A small autoregressive pixel model, trained from scratch: trained on stained colorectal tissue patches (NCT-CRC-HE-100K), 9.3 epochs.
Rows from block 3, named by matrix and row number. Rows with one number belong to one neuron. Each number is 128 + 24 x the weight over its row's rms, rounded and kept within 0 to 255. All counts start at 0.
# fc1: MLP up (model.blocks.3.mlp.fc1.weight, 1024x256), inputs 86-171
# fc2: MLP down (model.blocks.3.mlp.fc2.weight, 256x1024, transposed), outputs 86-171
fc1.91 [ 93 135 161 101 131 123 131 165 134 110 154 109  94  99 108  98 169 111 171 143 114 102 118 137 147 142 131 172 109 137 121 142 105 128 154 143 193 112 137 148 114 136 114  93 122 133  88 158 166  88 146 125 137 130 119 154 124 138 139 100 148 179 117  99 166 110 146 123  97 129 154  91  96 132 148 121 112 129 141 124 153 145 124 141 106 109]
fc1.92 [107 134 160 117 135 159 131 130  86 124 150 158 121 138 127 132  84 148 147 155 153 173 134 129 144 125 114 112 142 117 154 172 147  93 112 171 142 117 128 131 117  85 126 162 115 127 103 142 138 148 118 117 122 141 102  99  98 103 102  69 133 146 140 143  94 154 120 124 131 124 101  82 138 150 118  71  99 119 160 134 118 120 126 108 141 134]
fc1.93 [122  94  96 133 125 134 126 139 101 126 110 124  64 145 119  94 126  88 152 144 131  95 137 132  78 129 112 123 149 111 163 110 150 134  89 115 117 133 112 180  93 127 122 141 156 178 126 133 115 150 149 119 134 153 137  86  91 150  95 118  95 140 113 161 120 146 126 133 133 131  99 107 143 119 160 161 107  84 101 109 161 148 111 139  93 119]
fc1.94 [116 122 104 122 111 108 131 148 112 127 129 127 151 104 140 129 103 103  85 126 118 143  85 127 107 110 130 173  99 127 129 140 125 163 114 118 106 116 130 115 135 123  91  94 167 114 152  91 106 104 154 149 174  98 139 140 134 132 109 114 149 146 121 103 199 150 114 138 112 116  84 133 147 115 157 121 118  74 180 137 150 111 128  96 153 169]
fc1.95 [132 134 130 137 110 122  81 116 133 158 101 154 167 123 139 125 134 131 118 148  76 108 142 137 129 133 106 137  87 117 172 137 152 134 159 162 106 145 136 145 159 120 133 153 160 129 120 107 123 155 133 127 206 106 118 108 129 151 183 130 130 140 114  92 139 150 109 152 139  85 163 116 120 157 127 115 117 136  98 138 142 141 140 127 112  96]
fc1.96 [154 118 154 148 112 141 142 140 132 128 131 141 174 111  95  72 121 169 119  98 112 125 155 111 120 163 176 109 125 147  94 145 137 109 131  79  93 152 143 129 133 149  81 128 116 176 122  97 121 127 122 167 136 146 107 139 117 150 124 108 102 134 121 172  95 138 122 132 143 119 108 104 150 110 117 164 119 104 137 140 157 127 133 138  99 107]
fc1.97 [ 87 130 107 116 141 151 125 155 128 130 158  75 116 163 100 119 112 109 120 135 143 115 119 139 172 114 122 124  92 112 135 106  97 167 151 165 110 152 161 147 160 114 172  99 114  81 168 100  80 150 132 125 114 139 123 122 174 125 100 110 145  84 174 161 125 101  85 145  73 139 111 135 121 120 165  99 140 113 123 112  99 115 104 137 105 121]
fc1.98 [ 93 117 142 141 110 146 149  99 116 148 155 110 143 167 100 182 114 147 110 157 179 156  77 128 129 146 120 173 145 162 150 133 134 139 103 146 106 120 137 132 131 109  96  94 141 156 125 118 111 153 132 117 110 105 168 199 159 157 145  88 112 170 137 120 113 102 140 160 133  94 118 108 164 105 141 109 172 131 165 163 172 143 145 123 146 115]
fc1.99 [186 149 104  89 126 118 128 188 168  92 162 106 141 104 157 171 159 134 133 156 160  94 119 124 117 135 122 158 132 106 127 111 154 142 144 141 130 133 144 149 134 127 124 120 124 162 105  99  88 143 133 164 128 150 111  98 183 118 132 141 125  77 141 125 113 132 132 182 158 143 102 182  98 107 131  75 130  79 107 115 125 149 148  89 131 151]
fc1.100 [100 106 126 108 131 124 133  86 123  74 149 118 148  99 155 150 137 159 163 148 145 136 125 138 137 165 147 148 117 122 154 136  95  84 142 111 142 102 124 106 158 124 144  86  99 136  96 146 135 176 116 149 123 121 151 175 150  98 137 127 120 117 170 113 111 148 115 166 131 138 159 176 158 166  90 102 111 141 147 128 119  73 139 122 101 132]
fc1.101 [107 103  95 135  96 118 121 119 133 167 130 126 117 126 114 120 134 129 108 146 106 112 133  72  88 151 174 153 143 104 146 109 122 145 172 133 117 108 114 131 111 109 106  56 124 118 112 106 146 141 130 148 111 128 118 127 126 133 135 149 112 110 116 184  92 110 124 112 126 141 159 120 130 162 136 100 165 100 187  99  75 149  93 162 110 127]
fc1.102 [142 124 130 110 108  90 126 107 166 115 112 109 153 127 129 163 110 155 151 159  72 129 106 118 142 129  82 140  86 102 120 120 115 125 116 104  91 139  90 128 107  96 111 115  93 111 139 120 124 121 120 147 116 124 108 138 163 189 132 100 207 120 119 155 138 162  63 117  90 129 101 126  85 126 160 100 111 151 109 129 152  85 147 121  74 123]
fc1.103 [158 103 103 131 158 107 154  79 129 147 102 122 161 146 162 108 160 132 136 107 106 112 111 129 163 138 118  94 140 189 135 137 116 119 140  84  79 139 152 120 128 120  88 137 150  72 121 152 127 147  89 135 157 171 172 129  84 125  87 147 148 128 152 130 148 188  90 134 107 134 150 131 145 114 135 177 133 170 121 151  88 132 118 119 105 125]
fc1.104 [160 141 133  92 126 164 114 150 140  73  90 105 150  93 117 114 118 143 136 161 120 132 100 114 163 124 154 105 147 107 140 125 113 186 101 114 120 148 122 126 174 160  87 126 115 153 129 102 102 136 183 107 160 128 138 111 125 124 131 144 146 102 141 144  99 152 110 167  81 155 116 169 167 157 147 106 115 117 161 154 142 127 145 133 100  66]
fc1.105 [119 145 110 101 100 134 110 117 156 116 116  88 136 118 108 135 113 173 156 155 107 145 137 138  74 156 140 108 144 107 156 126 130 149 135 116 132 116 113  94 163 107 128  83 100 116 133 119 126  98 164 101 155 148 145 114  93 169 123 116 141  99 126 130 139 134 164 131 119  95 122 138 159 102 107 116 112 109 135  98 149 154 115  64 145 118]
fc1.106 [136  94  98 144 135 128 126 101 167 149 157 109 101  87 108 144 118 122  98 143 116 134 127 154 137 153 126 140 137 128 134 122 109 124 112  96 145 119 153 112  70 108 104  95  89 101 134 162 104  81 137 139  99  94 133 159 158 101 122 147 163 128 127 153  96 148  81 122 170 103 156 117 117 136 106 127  92 182 156 137 108 156 127 145 135 175]
fc1.107 [134 155 145 145 147 155 143 124 118 145  94 140 146 141 111 120 121  69 151 149 140  85 135 101 130 127 148 142 123 141 171  97 128 128 108  91 123 110 146 116 134 110 111 105 131 101 129 150 158 136  94  82  96 143 146 114 162  86  95  94 130 112  99  92 114 149  94 138 139 141 139 133 144 112 120 173 128  83 123 120 109  90  70 138 142 182]
fc1.108 [124 123 102 143 146 106 160 121 140 171 113 161  88 129  84  96  86  98 138 167 119 112  71 135 154 121 192 139 157 131 150 119 166  79 104 144 151 169 147 131 158 109 142 142  96 133  75 130  94 120 119 137 158 108 151 129 142 130 122 145 115 108 142 155 131 148 138 109 126 119 154 160  99 124 145 105 183  81 110 141 112 143 119  80 158  94]
fc1.109 [136  57 129 131 103 156 134 124 156 131 134 153 156 120  88 134 139 128 152 119  83 153 135 128 117 130 152 162 168  84 139 151 123 137 142 114 149 138 118 130 127 136 152 106 127 125 121 122 160 120 139 161  75 162 151 148 111 129 111 116 112 105  98 138 128 115 107 142  84 152 106 135 144 119 121 104 145 115 161 151 169 108 143 140  89 136]
fc1.110 [123  75  84 145 176 167 105 117 138 138 111 147 167 156 154 121 152 125 151 130 131  99 141 116  95 153 123 144 119 115 137 140 126 128 151 146 106 103 105 118 111 132 118 135 151 131 143 105 133  85  93  93 103 175  76 171 123 140 127 136 147 108 150 135 134 104 135 130 106 149 131 122 156  98 127 163 122 137 141 140 119 135 101 112 141 140]
fc1.111 [160 112 113 155  92 121 139 115 147 154 167 146 152  80 130 185 146 131  78 148 145 141 114 112  96 126 100 133 122 141 151  91 140 108  78 132 111 115 152  98 180 111 134  96  78 108 156  86  93 131 125 120 157 123 167 146 137 147 105 136 121 118 117 166 192 136 117 159  95 117 134 146 168 126 127 132 145 139 123 135 149  88 160  86 111 142]
fc1.112 [129 115 102 162 162 155 132 114 147 138 117 147 107 129 110 134 143 177 120 150 104 142 124 102 169  68 127 141 130 172 145 146 104 176 132 180  97 112 107 154 134 147 139 105 143 141 160 103 130 129 120 110 161 105 100  83 105 118 107 142 133 131  92 111  94  96 105 116 126  92 145 169 114 139 156 118 118 108 133 147 142 101 104 117 160 110]
fc1.113 [ 80 193 112 125 142  96 104 162 101 150  87 109 134 150 120 131 107 149 121  73 114 132 155 112 188 123 126 144 117 154 158 135 125 175 126 105 139 121 128 158 125 138 116 120 143 146 130 130  96 154 102 142 140 151 102 149  88 143 150 146  93 154 133 160 164 126 155 124 181 134  70 118 147  92 114 110  90 122 125  81 169 115 144 159 136  93]
fc1.114 [130 143 148 168 122 155 127 110 127 114 149 103 104 143 149 123 140 147 141 103 147 133 128 129 114 138 185 113 145 141 133 153 163 159 108 172  76 115 177 148 138 153 111 139 114 126 154 178 127 129 144  84 119 121 145 135  85 105  90 191 122  82 160 103 117 150 107 165 130  92 113 126 148 130  79 155  98 134 158 110 122 119 134 117  98 112]
fc1.115 [163 117 168 142 160 143 180 119 121 111 109  69 122 124 109 121 172 125 134 130 158  94 151 145 156 116 109 117 167 132 128 124 155 150 122 139 100  84 116  97 147 184 130 129 139 162 121 171 130 178 107 131 114 123 137 115 134 103 132 136 104 151 119  84 123 169 110 139 124 118 115 100 182 116 138 149  82 148 119 111 134  95 114 140 113 144]
fc1.116 [163 131 145 101 129 123 133 186 122 116 145 146 168  69 158 124 144 147 147 115 122 120  98  83 136 125 140  74 134 138 108 173 120 207 122 140 108 154 135 134 146 117 137 161  95 130 161 153  97  98 143 176 114 130  70 107 130 137 127 128 131  98 175 150 138 128 100 106 121 118 120 127 128  92  75 104 111 148 149  92 146 119 133 132 143 133]
fc1.117 [ 84  84  86 133 146 125 130 159 151 135 108 124 110  99 103 129 134 138  97 148 151 143 138 142 154 101  97 136 121 186 108 113 135 121 136 131 101 182 156 116 125 110 112 132 142  98 176 143 142 164 160  78 121 160 135 141 136 120 186 130 124 144 129 119 136 111 108 143 148 186 108  80 120 107 110 156 103 137 114 110  92 166 130 156 143 128]
fc1.118 [ 99 132 131 137 108 110 155 125 121 106 100 165 113  81 114 124 168  87 147 174 160 145 108 118 178  96 154 110 109  96 147 126 104 115 129 142 100 107 101 143  97 131 136 111 159 156 149 117 136 135 121 158 132  90 124 124 122 113 135 138 101 156 123 132  84 103 155 106 132  95 104 110 133 175 135 167 143 146 124 114 158 134  96 118 146 151]
fc1.119 [113 131 142 119 157 156 177 135 114 162 138 157 126 148 118 122 128 113 114 156 109 140 149 146 156 105 110 124 110 128 144 118 142 131 102 145 149 114 167 149 123 137 126 106 158 130 142 139  84 142 155 155 129 144 106 156 130 146 111 126 174 147  94 155 106 165 138 124 136  92 121  90 141 112 117 145 122  57 112 110 128 110  73 128 116 105]
fc1.120 [123 124 107 135 139 136 159  70 156 151 139 107 103  91  89 148 128 110 148 117 173 165  84 115 141 171 161  89 123 115 124 125 109 152 156 114 151 133 111 142 121  98  81 101 162 137 129 195 162 113 150 125 129 119 104 119 157 134 134 101 127 104 152 128 124 120 103 112 115 132 118 146 135 120 127  77 139 113 145 141 135 111 122 169 104 166]
fc1.121 [116 118 118 104  95 135 156 192  99 109 122 153 123  55 156 116 135 127  87 141 118 116 138 142 122 100 147  96 123 139 124 183  99 173 119 143 124 143 129 102 102 155 126 165 137 101 111 151 141 175 123  82 125 179 148 116 197 118 141 141 127 128 126 116 119  89 119 163  85 106 170 106  86  73 166 127 117 157 148 139 106 115 123  90 129 131]
fc1.122 [152 114  96 113 116 157 119 130 160 130 152 118 167 110 161 180 121 147 140 155 129 123 155 132  98 113 137 113 153 128  81 100 136 165 139 164 181 162 142 149 125 110 140  98  80 133 143 125  93 142 110 118 134 160 131 109 124 135 111 108 110 118 119 118 120 149 164 115 155 128 131  78 150 127 123 154 128 162 123 126 148 140 126 124 130 178]
fc1.123 [ 92 129 146 133 129 137  94 149 195 104 121  95 138 122 162 131 121  99  81 144  95 149 142 135 143 181 142 177 145  87 145 147  89 126 150 132 112 112 157 109 172 105 154 125 114 169 166 155 137 113 121 123  95 111 116  95  95 153 159 132 111 132 133  99 133 127 141 146 153  74  98 116 137 140 130 120 156 119 134 132 127  89  75  86 154 118]
fc1.124 [149 133 163 110 116  79 132 150 138  99 120  72 125 121  84 148 128 135 131 150 103 123 134 163 128 173 120 148 161 120 177 164 111 122 137  98 104 119 118 128 108 153 114 144 124 105 159 137  89 181 152 151 109 152 109 131 131 100 146 132 153 146  58 125 149 122 154 113 124 108 145  92 151 133 123 116 148 117  92  68 105 138 137 104 173 154]
fc1.125 [139 149 145 155 147 132 168 134 162 122 149 116 164 102  86 119 154  84 142 124  76 119  74 143  94 122 114 113 104 102 192 114 112 169 128 138  94 128 116 144 117 128 119 114 125 115 157 159 113 109 177 110 141 145  75 102 122 130 135 134 128 154 148 146 154 161 135 109 117 100 107 111 171 155 146 118 120 149  94 130 139 141 119 150 148 158]
fc1.126 [173 153 100 172 133 130 128 103 118 132  75 137 143 124 121 130 120 101 156 128 119 114  91  95 129 122 138 171 156 131 131 123 151 124 119 105 130 136 155 110 189 127 127  95  64 128 156 158 118 130 130 119 167 125 117 158 131 175 132 156  89 122 129  90 125 142 110 128 136 129 107 129 103 100 133 141 144  96 100 130 139 113 114 158 109 123]
fc1.127 [110 114 119 150 143 137 139 141 120 118 117  72 147 126  90 110 140 116 112 145 125 128 126 132 133 113 151 160 122 144 109 160 129 112 114 129 187 169 156  89 153 125 116  84 162 126 172 134 100 156 180 126 122 145 109 154 133 145  83 127 159 152 135 151 114 113  98 145 176 145 112 132 116 156 165 124  92 109 109 150 105 136  98 101 114 109]
fc1.128 [125 109 133 132 146 118 127 135 145 125 148 115 145 125 159 134  65 130 111 119  79 169 115 148  94  88 127 142 139 102  74 132 146 151 140 132 159 144 148 148 124 109 127 161 101 134 108 140  90 144 148 142 152 156 136 106 107 142 126 138 116 148 141 111 115 123  99 130 135 154  81 152 133 108 121 121 150 144 146 151 169 145 115 137 128 129]
fc1.129 [145 182 152 130 134 146 117 132 128 158 110 120 132 150 166 145 164 149 136 114 121 158 114 102 150 117 157 115 122 156 151 143 145 116  95 124 117 165 124  91 116 102 106  87 116 149 179 115 135 153 148 156 128 122 141 128 130 155 120 136 136 154 130 138 139  94 122 130 139  86 126 163 102 116 123 160 113 133 131 100 151 102 117 145  89 135]
fc1.130 [126  97 125 135  97  98 139  86 128  96 137 110 112 155 109 158 200 131  96 115  67 130 112 132 148 109 119 132 121 191  92  98 107 106 154 135 118 147 119 163 137 142 138 134  82 150 105 142 108 145 108 195 114 160 120 115 142 134 125 149 160  83 137 164 137 121 109 107  85 128 124 117 145 136 102 204  80 128 141  89 165 130 100 137 109 133]
fc2.91 [131 120 116 141 122  99 126 127 120 135 133 100 134 136 157 177 128 115  63 107 158 152 119 101  97 152 110 122 165 155 118 101 139 140 112 129 123 168 118 193  98 112 145 126 115 166 147 119 141 143 110 122  74 124 165 113 128  93 140 124 141  99 136 134 153 143 150 154 176 141 105 137 129 134 127 124 170 173 134  89 119 122 119 102 161 161]
fc2.92 [150 110  96 138 134 148 101 157 149 118 130 115 123 123 155 124 153 127 131 140 104 135 127 133 105 123 175 104 151  92  81 142 193 126 134 114 133 159 161 121 143 115 115 127 112 120 110 136 126 143 134  61 113 121 123 117 157 175 164 148 107 148  81 124 148 125  89 108 131 125 147 149 155 109  93 141 133  70 103 161 109 143 119 142 116 129]
fc2.93 [192 130 129 125 152 113 124 156 126 108 123 105 142 122 162 142 127 154 140 158 147  89 138 112 136 130  92 112 141 129 160 155 106  83 154 146 142 110 119 136 139 168 116 120 105 108 135 108 148 111 119 129 147 145 105 180 174 101 104 179 130 153 103 117 172 104 111  99 110 122 104 129 152 110 124 112 131 131 147 141 137 163  80 114 108 150]
fc2.94 [126 136 114 113 158 114 145 133 117  56 135 128 134 139  96 152 145 122 110 149 109 112 176 135 146 131 128 131 107 119 118 114 144 154 145 148 120 132 132 103 181  70 117 147  63  93 158 171 152 161 128 144  88 162 141  88 169 128 128  97 149 126 117 158 118 140 151 144 132  99 102  80  86 113 153 120 164 106 138  98 119 114 124 136 147 165]
fc2.95 [123 159 125 111 122 109 169 104 153  69 141 150 154 124 130 158 148  88 153 141 138 136  75 131 118 116 117 129 173 125 134 145 122 153 116 144  62 149 155 134  97 138  93 102 140 101 145 163 126 134  80 133 121 110 135 125 148 185 116  84 158 108 107 192 157 153 149 104 139 128 111 126 155 144 103 157 164 128 100 145 117 106 116 135 109 110]
fc2.96 [ 46 111 137 102  95 112 140 124 115 148 136 129 130 109 182 159 168 131 114 146 113 140 119 148 176 115 165 144 130 128 152 114 114 106 139 129 137 120 117  90 145 106 162  99 127 135 133 142 147 112 165  88 144 126 106 123 143 103 101 135 148 127 115 134 144 127 139 131 109 179 143 117 123 161 152 119 116  82 126  98 114 109 100 159 130 160]
fc2.97 [105 126 150 124 141 120 138 140  93  98 101  76 121 120 104 107 146 153 146 136 133 167 124 134 164 123 143 120 127 160 143 148 116 135 150 108 130 146 134 158 104 154 153 127 121 169  88 139 118  91 135 147 124 114 108 132 146 123 169 103 105 145 137 147 152 151 115 150 150 143  91 135 151 116 137 105 112 142 166 114 133 147  89 128 158 126]
fc2.98 [155 134 117 137 143 123 144 190 125 151 151 160 143  97 133  95 167 113 168 140 152 130 134 133  97 121 161  66 111 112 143 105 148 102 138 127 116 133 122 116 158 176  99 131  87 167 161 124  95 120 140 114 117 158 109 135 111 122 144 123 121 124 113 127 174 100 166 168 132 129 119 106 124 120 153 128  77  99  75 159 101  93 143  88 125 160]
fc2.99 [155 126 113 147 146 159 130  97 143 103  97 109 141 135  74 113 102  49 125 145  90 148 115 123 166 100  99 147 124 116  98 139 111 118 117 109 144 105 144 143 129 140 134 128 115  94 193 102 123 105 141 109 134 149 167 125  59  90 125 148 119 176 139 149 112 129 103 114 136  98 179  95 130 133 138 148 131 161 108 154  95 133 125 129 146  97]
fc2.100 [158 125 143 143 152  91 132 129 134 105 101 126 103 160 114 117  94 146 106 132 145 164 114 115 119 102 121 124 112 152 162 122 142 171 102 125 104 126 113 146 172 118 104 112 132 121 135 129 126 129 155 111 132 118 160 121 129 117  99 142 155 148 123 133 123 151 127 120 105 102 121  94 153 139  91 132 156 136 138 111 138 151 162 112  94  74]
fc2.101 [155 174 118 175 141 134 124 132 130  97 160 149 118 104 146  94 114 110 112 111 160 149 122 191  96 155 106 137 171 176 113  84 129 146 110 109 142 150 114 118 155 193 117 155 171 127 190 170 121 112 161 138 150 147 134 150 138 131 158 117 144 134 124 115 149 139 138 144 123 100  92 172 103 123 129 153  78  99  78 103 116 125 140 114  97 160]
fc2.102 [139 121 156  78 141 147 148 129 157 148 117 177  84 132 120 144 117  48 105 110 140  84 141 112 115 154 158 150 169 153 147  67 135 144 117 137 180  92 145 144  84 126 113 130 149 141 158 140 127 142 120 130 111 141 135 111 140 112  84 135 106 124 103 153 139  79 147 121 130  99 154  97 149 122 100 165 164 156 157 172 109 128 149 141 154 113]
fc2.103 [115 128 126 112 135 143 139 151 143 180 132 119 152 150 107 134 155 153 153 199 175 150 134 105 178 138 133 127 132 140  92 128 132 125  91 123 158 116 100 131  80 111 109 121  95 187 140 120 140 174 113 135 122 102  98 149 136 138 140  96  89 132 149 111  81 115 115 143 127 128 121 156 149 137 115  79  79 143 129 105 113  94 114 119 156 168]
fc2.104 [151 137  88 139 100  90 160 126  97 111 122 158 112 176  74 141 173 135 186  86 143 107 133 113 119 113 112 178 133  95  99 145 146 124 151 115 133 148 145 124 114 119 151  75 107 105 108 121  90 159 125 151 120 110 126 147 127 116 123 115 102 132  90 141 138 135 124 111 145 137 137 121 129 155 106 130 113 178 105 112 153 144 118 130 165 178]
fc2.105 [155 144 134 118 103 100 157 141 117 139 141 127 108 128  93 141  85 154 115 109 123 118 117 109 114 127 176 169 144 136 136 133 118 141 129 141 109 118 162 101 131 124 140 127 106 127 123  84 146 107 138 127 146  98 143 106 100  87 119 180 105 153 154 146 122 118 149 123 147 140 170 104 148 121 139 133 141 155 148 128 127 141 104 135  90 129]
fc2.106 [104 153 133 136 114 109 128  99 116 124 144 175 119 185 175 174 140 138 160 141 151 109 127 112 129 122 129 130 110 137 161 131 130 151 145 102 130 131 106 110 137 143 135 154 106 106 133 149 152 152 109 121 134  84 145 124 116 102 130 142 102  91 156  94 151 182 132 167  50 135 111 148 111  91 134 109 143  75 147 116 131  63 130 144 171 115]
fc2.107 [100 131 113  86 125 126 155 120 109 142 114 117  97 123 144 135 109 139 106 134 144 116 159 119  65 116 139 107 141 129 110 138 122 143 119 150 152  77 156 138 128 124 130 162 114 127 132 129 191 159 138 130 176 130 136 140 127 171 134 102 149 150 131 121 150 101 159 136 126 124  96 115 126 147 140 126 124 134 103 111 140 121 150 163 113 128]
fc2.108 [169  95 159 109 131 158 148 170 127  76 101 101 164  78 134 135 178 156 151  97 157 149 164 146  89 133 122 134 123 109 110 133 134 192 108 134 132 142 129 118 162 135 134 140 117 107 132 125 162  96 162 127  99 102  74 113 131 176 141 113  91 113 154 100  72 136 130 123 133 118 129 155 151 116  96 147 119 117 136 107 150 108 119 133 106 135]
fc2.109 [133 163  99 163 132 144  87 141 127 154 144 106 152 117 152 129 133 132 145 138 125 130  90 103 121 130  91 113 116 134 102 156  91 173 113 119 109 125 146  93 142 167  72 114 120  92 159 116 149 105 134 120 158  81 144  83 145 108 141  96 141 126 193 138 110 116 159 116 122 123 160 135 133  98 125 128 137 150  99 123 109 154 100 141 151  90]
fc2.110 [131 143 113  94  86 108 122 154 131 131 159 137 155 146 172 165 127 160 154 139  69 163 164 135 125 169 102  96 130  92 100 152 110 112 107 122 155 119 131 145 102  97 141 149 120 128 127 126 122 135 109 150 130 118 138 110 154 145 169  97  95 149 113 138 140 139 108 136  67 147 125 128  82  99 111 157 149 100 122 120 166 141 168 171 109 116]
fc2.111 [125 110 186 140 115 143 120 110  97  84 101 121 141 165 121 127 176 104 132 118 120 109 115 135 118 156 117 132 141 168 113 157 123 163 169  60 161 144 127 123 134 121 123 157 128 162 180 128 105 132 124 113 140  93 130 112 118 145 158 153 130 157 109 107 134 126 145 112 140 101 130 160 167 154 121 147 151 132 162 132 127 174 126 154 134 149]
fc2.112 [154 123  92 113 133  99  95 123 134 123 144 174 137 117 127 161 129 160 163 122 124 135 156 147 105 208 127 106  97 180 126  92 157 114 158 111 116 138 165 114 107 136 153 104 131 116 158 131 119 135 149 133 120 149 122 113 135 130 123 121 108  96 121 121 148 115  95 116 133  94 143 101 156 100 138 195 109 149 120 122  96 153 152  90 123 196]
fc2.113 [109  85  96 106 121  96 163 102 123 135 147 117 134  95 131 111  95  90  49 114 148 108 136 146  73  97 118 155 100 123 141 116 146 139 111 137 165  64 125 137 155 155  96 162 146 141 152 171 179 145 129 149 170 110 159 144  78  94 162  96 109 106 131 105 141 106 121 104 161 136 119 112 109 132 134 148 128 113 109 133  95 142 127 118 141 176]
fc2.114 [155 120 136 107  79  91  88 142  99 104 156 156 138  96 131 122 131 130  97 158 113 110 112  97 149 109 151 111  95 157 153 117  85 119 167 106 131 122  93 124 118 151 124 134 105 140 157 110 129  91 121 115 154 153 112 145 123  89 132 140 120 117 135 103  89 134  99 140 134 124 125 141  72 147 215  83 139 176  94 179 145 136 127 131  93  91]
fc2.115 [116 143 121 161 128 119 123 128 143 113 133 145 137 107 127 113 123 121 128  90  98 153 167 166  96 128 178 126  89 139 113 123 154 180 137 117 122 129 155 154 133  87 135 172 143 143 138 135 147  89 154 114 109 152 126 172 106 160 115 151 113 116 140 155  95 110  89 103 104 117 145 145 147 109 199 145 121 106 128 125 141 142 112  97 106 102]
fc2.116 [ 59 136 120 158 128  90 146 101 157 112 104 137 130 144  86 108 105 124 169 155 103 124 138 160  83 138  95 143 122 136 122  76 135  96 151 100  77 130 104 126 130 134 132 112 178 133 121 107 145 123 159  92 152 141 161 143 137 120 146 144  76 124 105 110 145 147 106 147 120 138 118 141  96 144 143 117 128  98 103 122 111 138 177 103 145 109]
fc2.117 [ 99 125 122 145 102 150 177 121 114  93 138 157 155 169 120  92 118  99 135 132 103 127 123 147 102  72 135 137 117 131 146 131  87 101 158 149 141  84 137 139 108 115  82 129 126 171 107 129 124 120 152 157 162 123  91 100  99 121 102 108 131 143 120 116 170 163 122  96 106 111 124 154 127 160 155  92 109 146  92 110 153 101 129 133 128 124]
fc2.118 [164 116 164 130 168  83 153 143 137 175 140 127 127 123 144 132 107 167 107  97 133 138 133 138 159  92 143 187 129 150 136 133 150 135  65 132 132 131 161  99 131  97 142 146 105 178  90 141 155 147  98  96 101 108 115 143  92 169 148 154 107 143  98 129 123 142 108 144 127 164 121 150  76 159 106  70 123 149 146 151 116 152 155 135 116 120]
fc2.119 [130  85 156 110 130 121 121 106 160 147 108 134 143  92 165 121 112 162 104 164 142 146 114  97 108 143 135 132 138 141 145 184 149 128 139  86 127 120 160 100 128 124 187 119 145 115 118 116 129 160 111 110 137 111 129 117 140 155 109 148  91 107 143 129 152 122 121 145 125 124 136 114 123 136 165 125 129 151 114 128 151 150 140 177 159 139]
fc2.120 [160 122 114 148 134 124 101 137 116 153 144 126 185 172 168 134 140 101 120 157 130 148 126  96 105 149  88 141  57 120 137 102  82 108  61 131  98 117 146  94 109 119 127 124 124 123 122 138 132 124 119 128 116 144 153 130 122 110 124  97  86 126 143 102 133 132 190 189 165 156  99 108 140 112 105 119 117 142 122 130 141 192 141  94 146 124]
fc2.121 [108 149 112 104 104 101 113  89 125 125 128 116 118 130 158 157 111 100 138 102 120 127 102 121 127 154 143 149 137 112 156 111  91 162 145 112 161 104 163 139 157  60 145 101 129 140 122 101  66 141 158 119 102  60 111 133 128 139 124 103 134 141 100 132 119 155 111 105 147 153 158 124 167 169  81  98 136 108 142 136 160 134 111 128 147 111]
fc2.122 [ 97 138 127 155 151 125 141 101 160 120  92 126  84 180  98 126  94 143 141 130 141 157 107 106 143 132 118 146 111 133 140 154 112 123 143 134 127  87 101  97 160 112 149  98 143 126 143 155  84 156 117 138 139 100 117 162 122  93  76 138  89 154 142 146 132 128 133 135 136 142 174 123 130 146 103 117 133 110 155 111  95 114 148 136  90 142]
fc2.123 [118 140 149 143 109  83 146 133  88 142 137 167 107 102  98 124 121 151 183 109 132 122 138 149 150 110 147 110 127 159 127 108 151  95 114 102 147 168 100 132  93 123 125 151 127  74  96 110 120 131 130 100 131 160 126 111 173  92 110 121 121  75 122 140 172 138 112 143 107 143  82 124 120 132  67 127 120 103 148 104 111 121 145 171 129 142]
fc2.124 [124 131 120 136 155 129 154 115 134 145 150 172 124 137 146  85 150 113 157 111  95 147 116 132 111 122 130 104 107 117  94  97 123  96 132 127 142 105 143 172 129 135 156 129 123 108 115 137 159 105 117 122 108 115 152 137 123 148 127 121 155 185 174 148 130 107 119 108 103 151 127 119  92 120 120 142 139 145 148 161  73 121 103 136 109 112]
fc2.125 [135 130  99 133  94 144 115 104 153 134 106 149 110 137 141  90 124 134 123 161 130  99 145 104 159 145 129  98 198  97 115 138 107 109 118 147 130 128 122 121 135 140 107 105 117 128 123 142  85 140 128 137 123 132 164  98 116 167 153 128 122 106 102 106 131 138 181 137  94 134 106 161 106 135  92 128 121 131 128 117  83 115 149 131 108  54]
fc2.126 [125 113 134  94 134 138 161 135 127 140 187 130 154 148 141 126 118 113  74 141 126 158 139 191 168 122 142  79 126 118 141 115 111 142 129 151  99  73 135 137 125 121 150 115 139 133  80 103 114 127 135 177  96 128 141 109 129 112 117  95 169 143 126 159 152 152 134 110 141 105 144 108 122 173 123 129 118 146 123 106 114  99 106 114  87 113]
fc2.127 [127 132 131 125 139 158 125 118  92 129 111 145 138 164 139 119  96 114 136 104 153 149 176 135 152 137 125  99 140 150  99 148 108 115 119 124 118 108 121 147 153  94  96 125 158 132  91 153 138 175  94 102 185 119 103 128 173 139 113 124 152 135 129 123 106 130 149 143  83 117 122 169 123 162 132 144 160 113 127 120 164  95 152 124  75  89]
fc2.128 [104 136 191 112 100 126 134 167  85 128 124 111 161 128 112 139 119 139 118 108 160 146 118 117 129  98 162 141  90 138 132  89 144 150  93 133  66 112  83 120 119 113 116 120 135  72 129 147 151 135 166 164 111  96 146 179 140 145  72  80 170 145 100 124 131 128 130 111 142 117 163 147 131 161 124 125  88 112  69 112 127 127 111  66 124 141]
fc2.129 [159 105  89 112 134 113 145 106 137 124 152 172 121  88 127 140  78 145 130 147  90 174 134 139 122 132 108 108 107 148 113 113 154 163 118 159 146 144 116 146  97 107 164 140 152 125 143 132 136 113 105 112 165 155 154 103  86  95 109 130 151 155 108 146 119 164 140 102 145 176  96 109 140 108 133 120 144 130  77 127 150 100 135 155  68 127]
fc2.130 [134 141 158 176 121 139 125 102 108 184 103  92 139 123 127 137  91 135 184 149 150 154  92 131 104 107 115  84 147  91 133 104 144  83 115 139 125 126 134 131 129 112 155 125  76  81 122  80 141 140 132 105 145 111 160 149 107 162 112 124 112 147  86  58 100 179  97 120 109 134 129 113 120 157 117 105 129 105 123 165 114 141 103 152 138 146]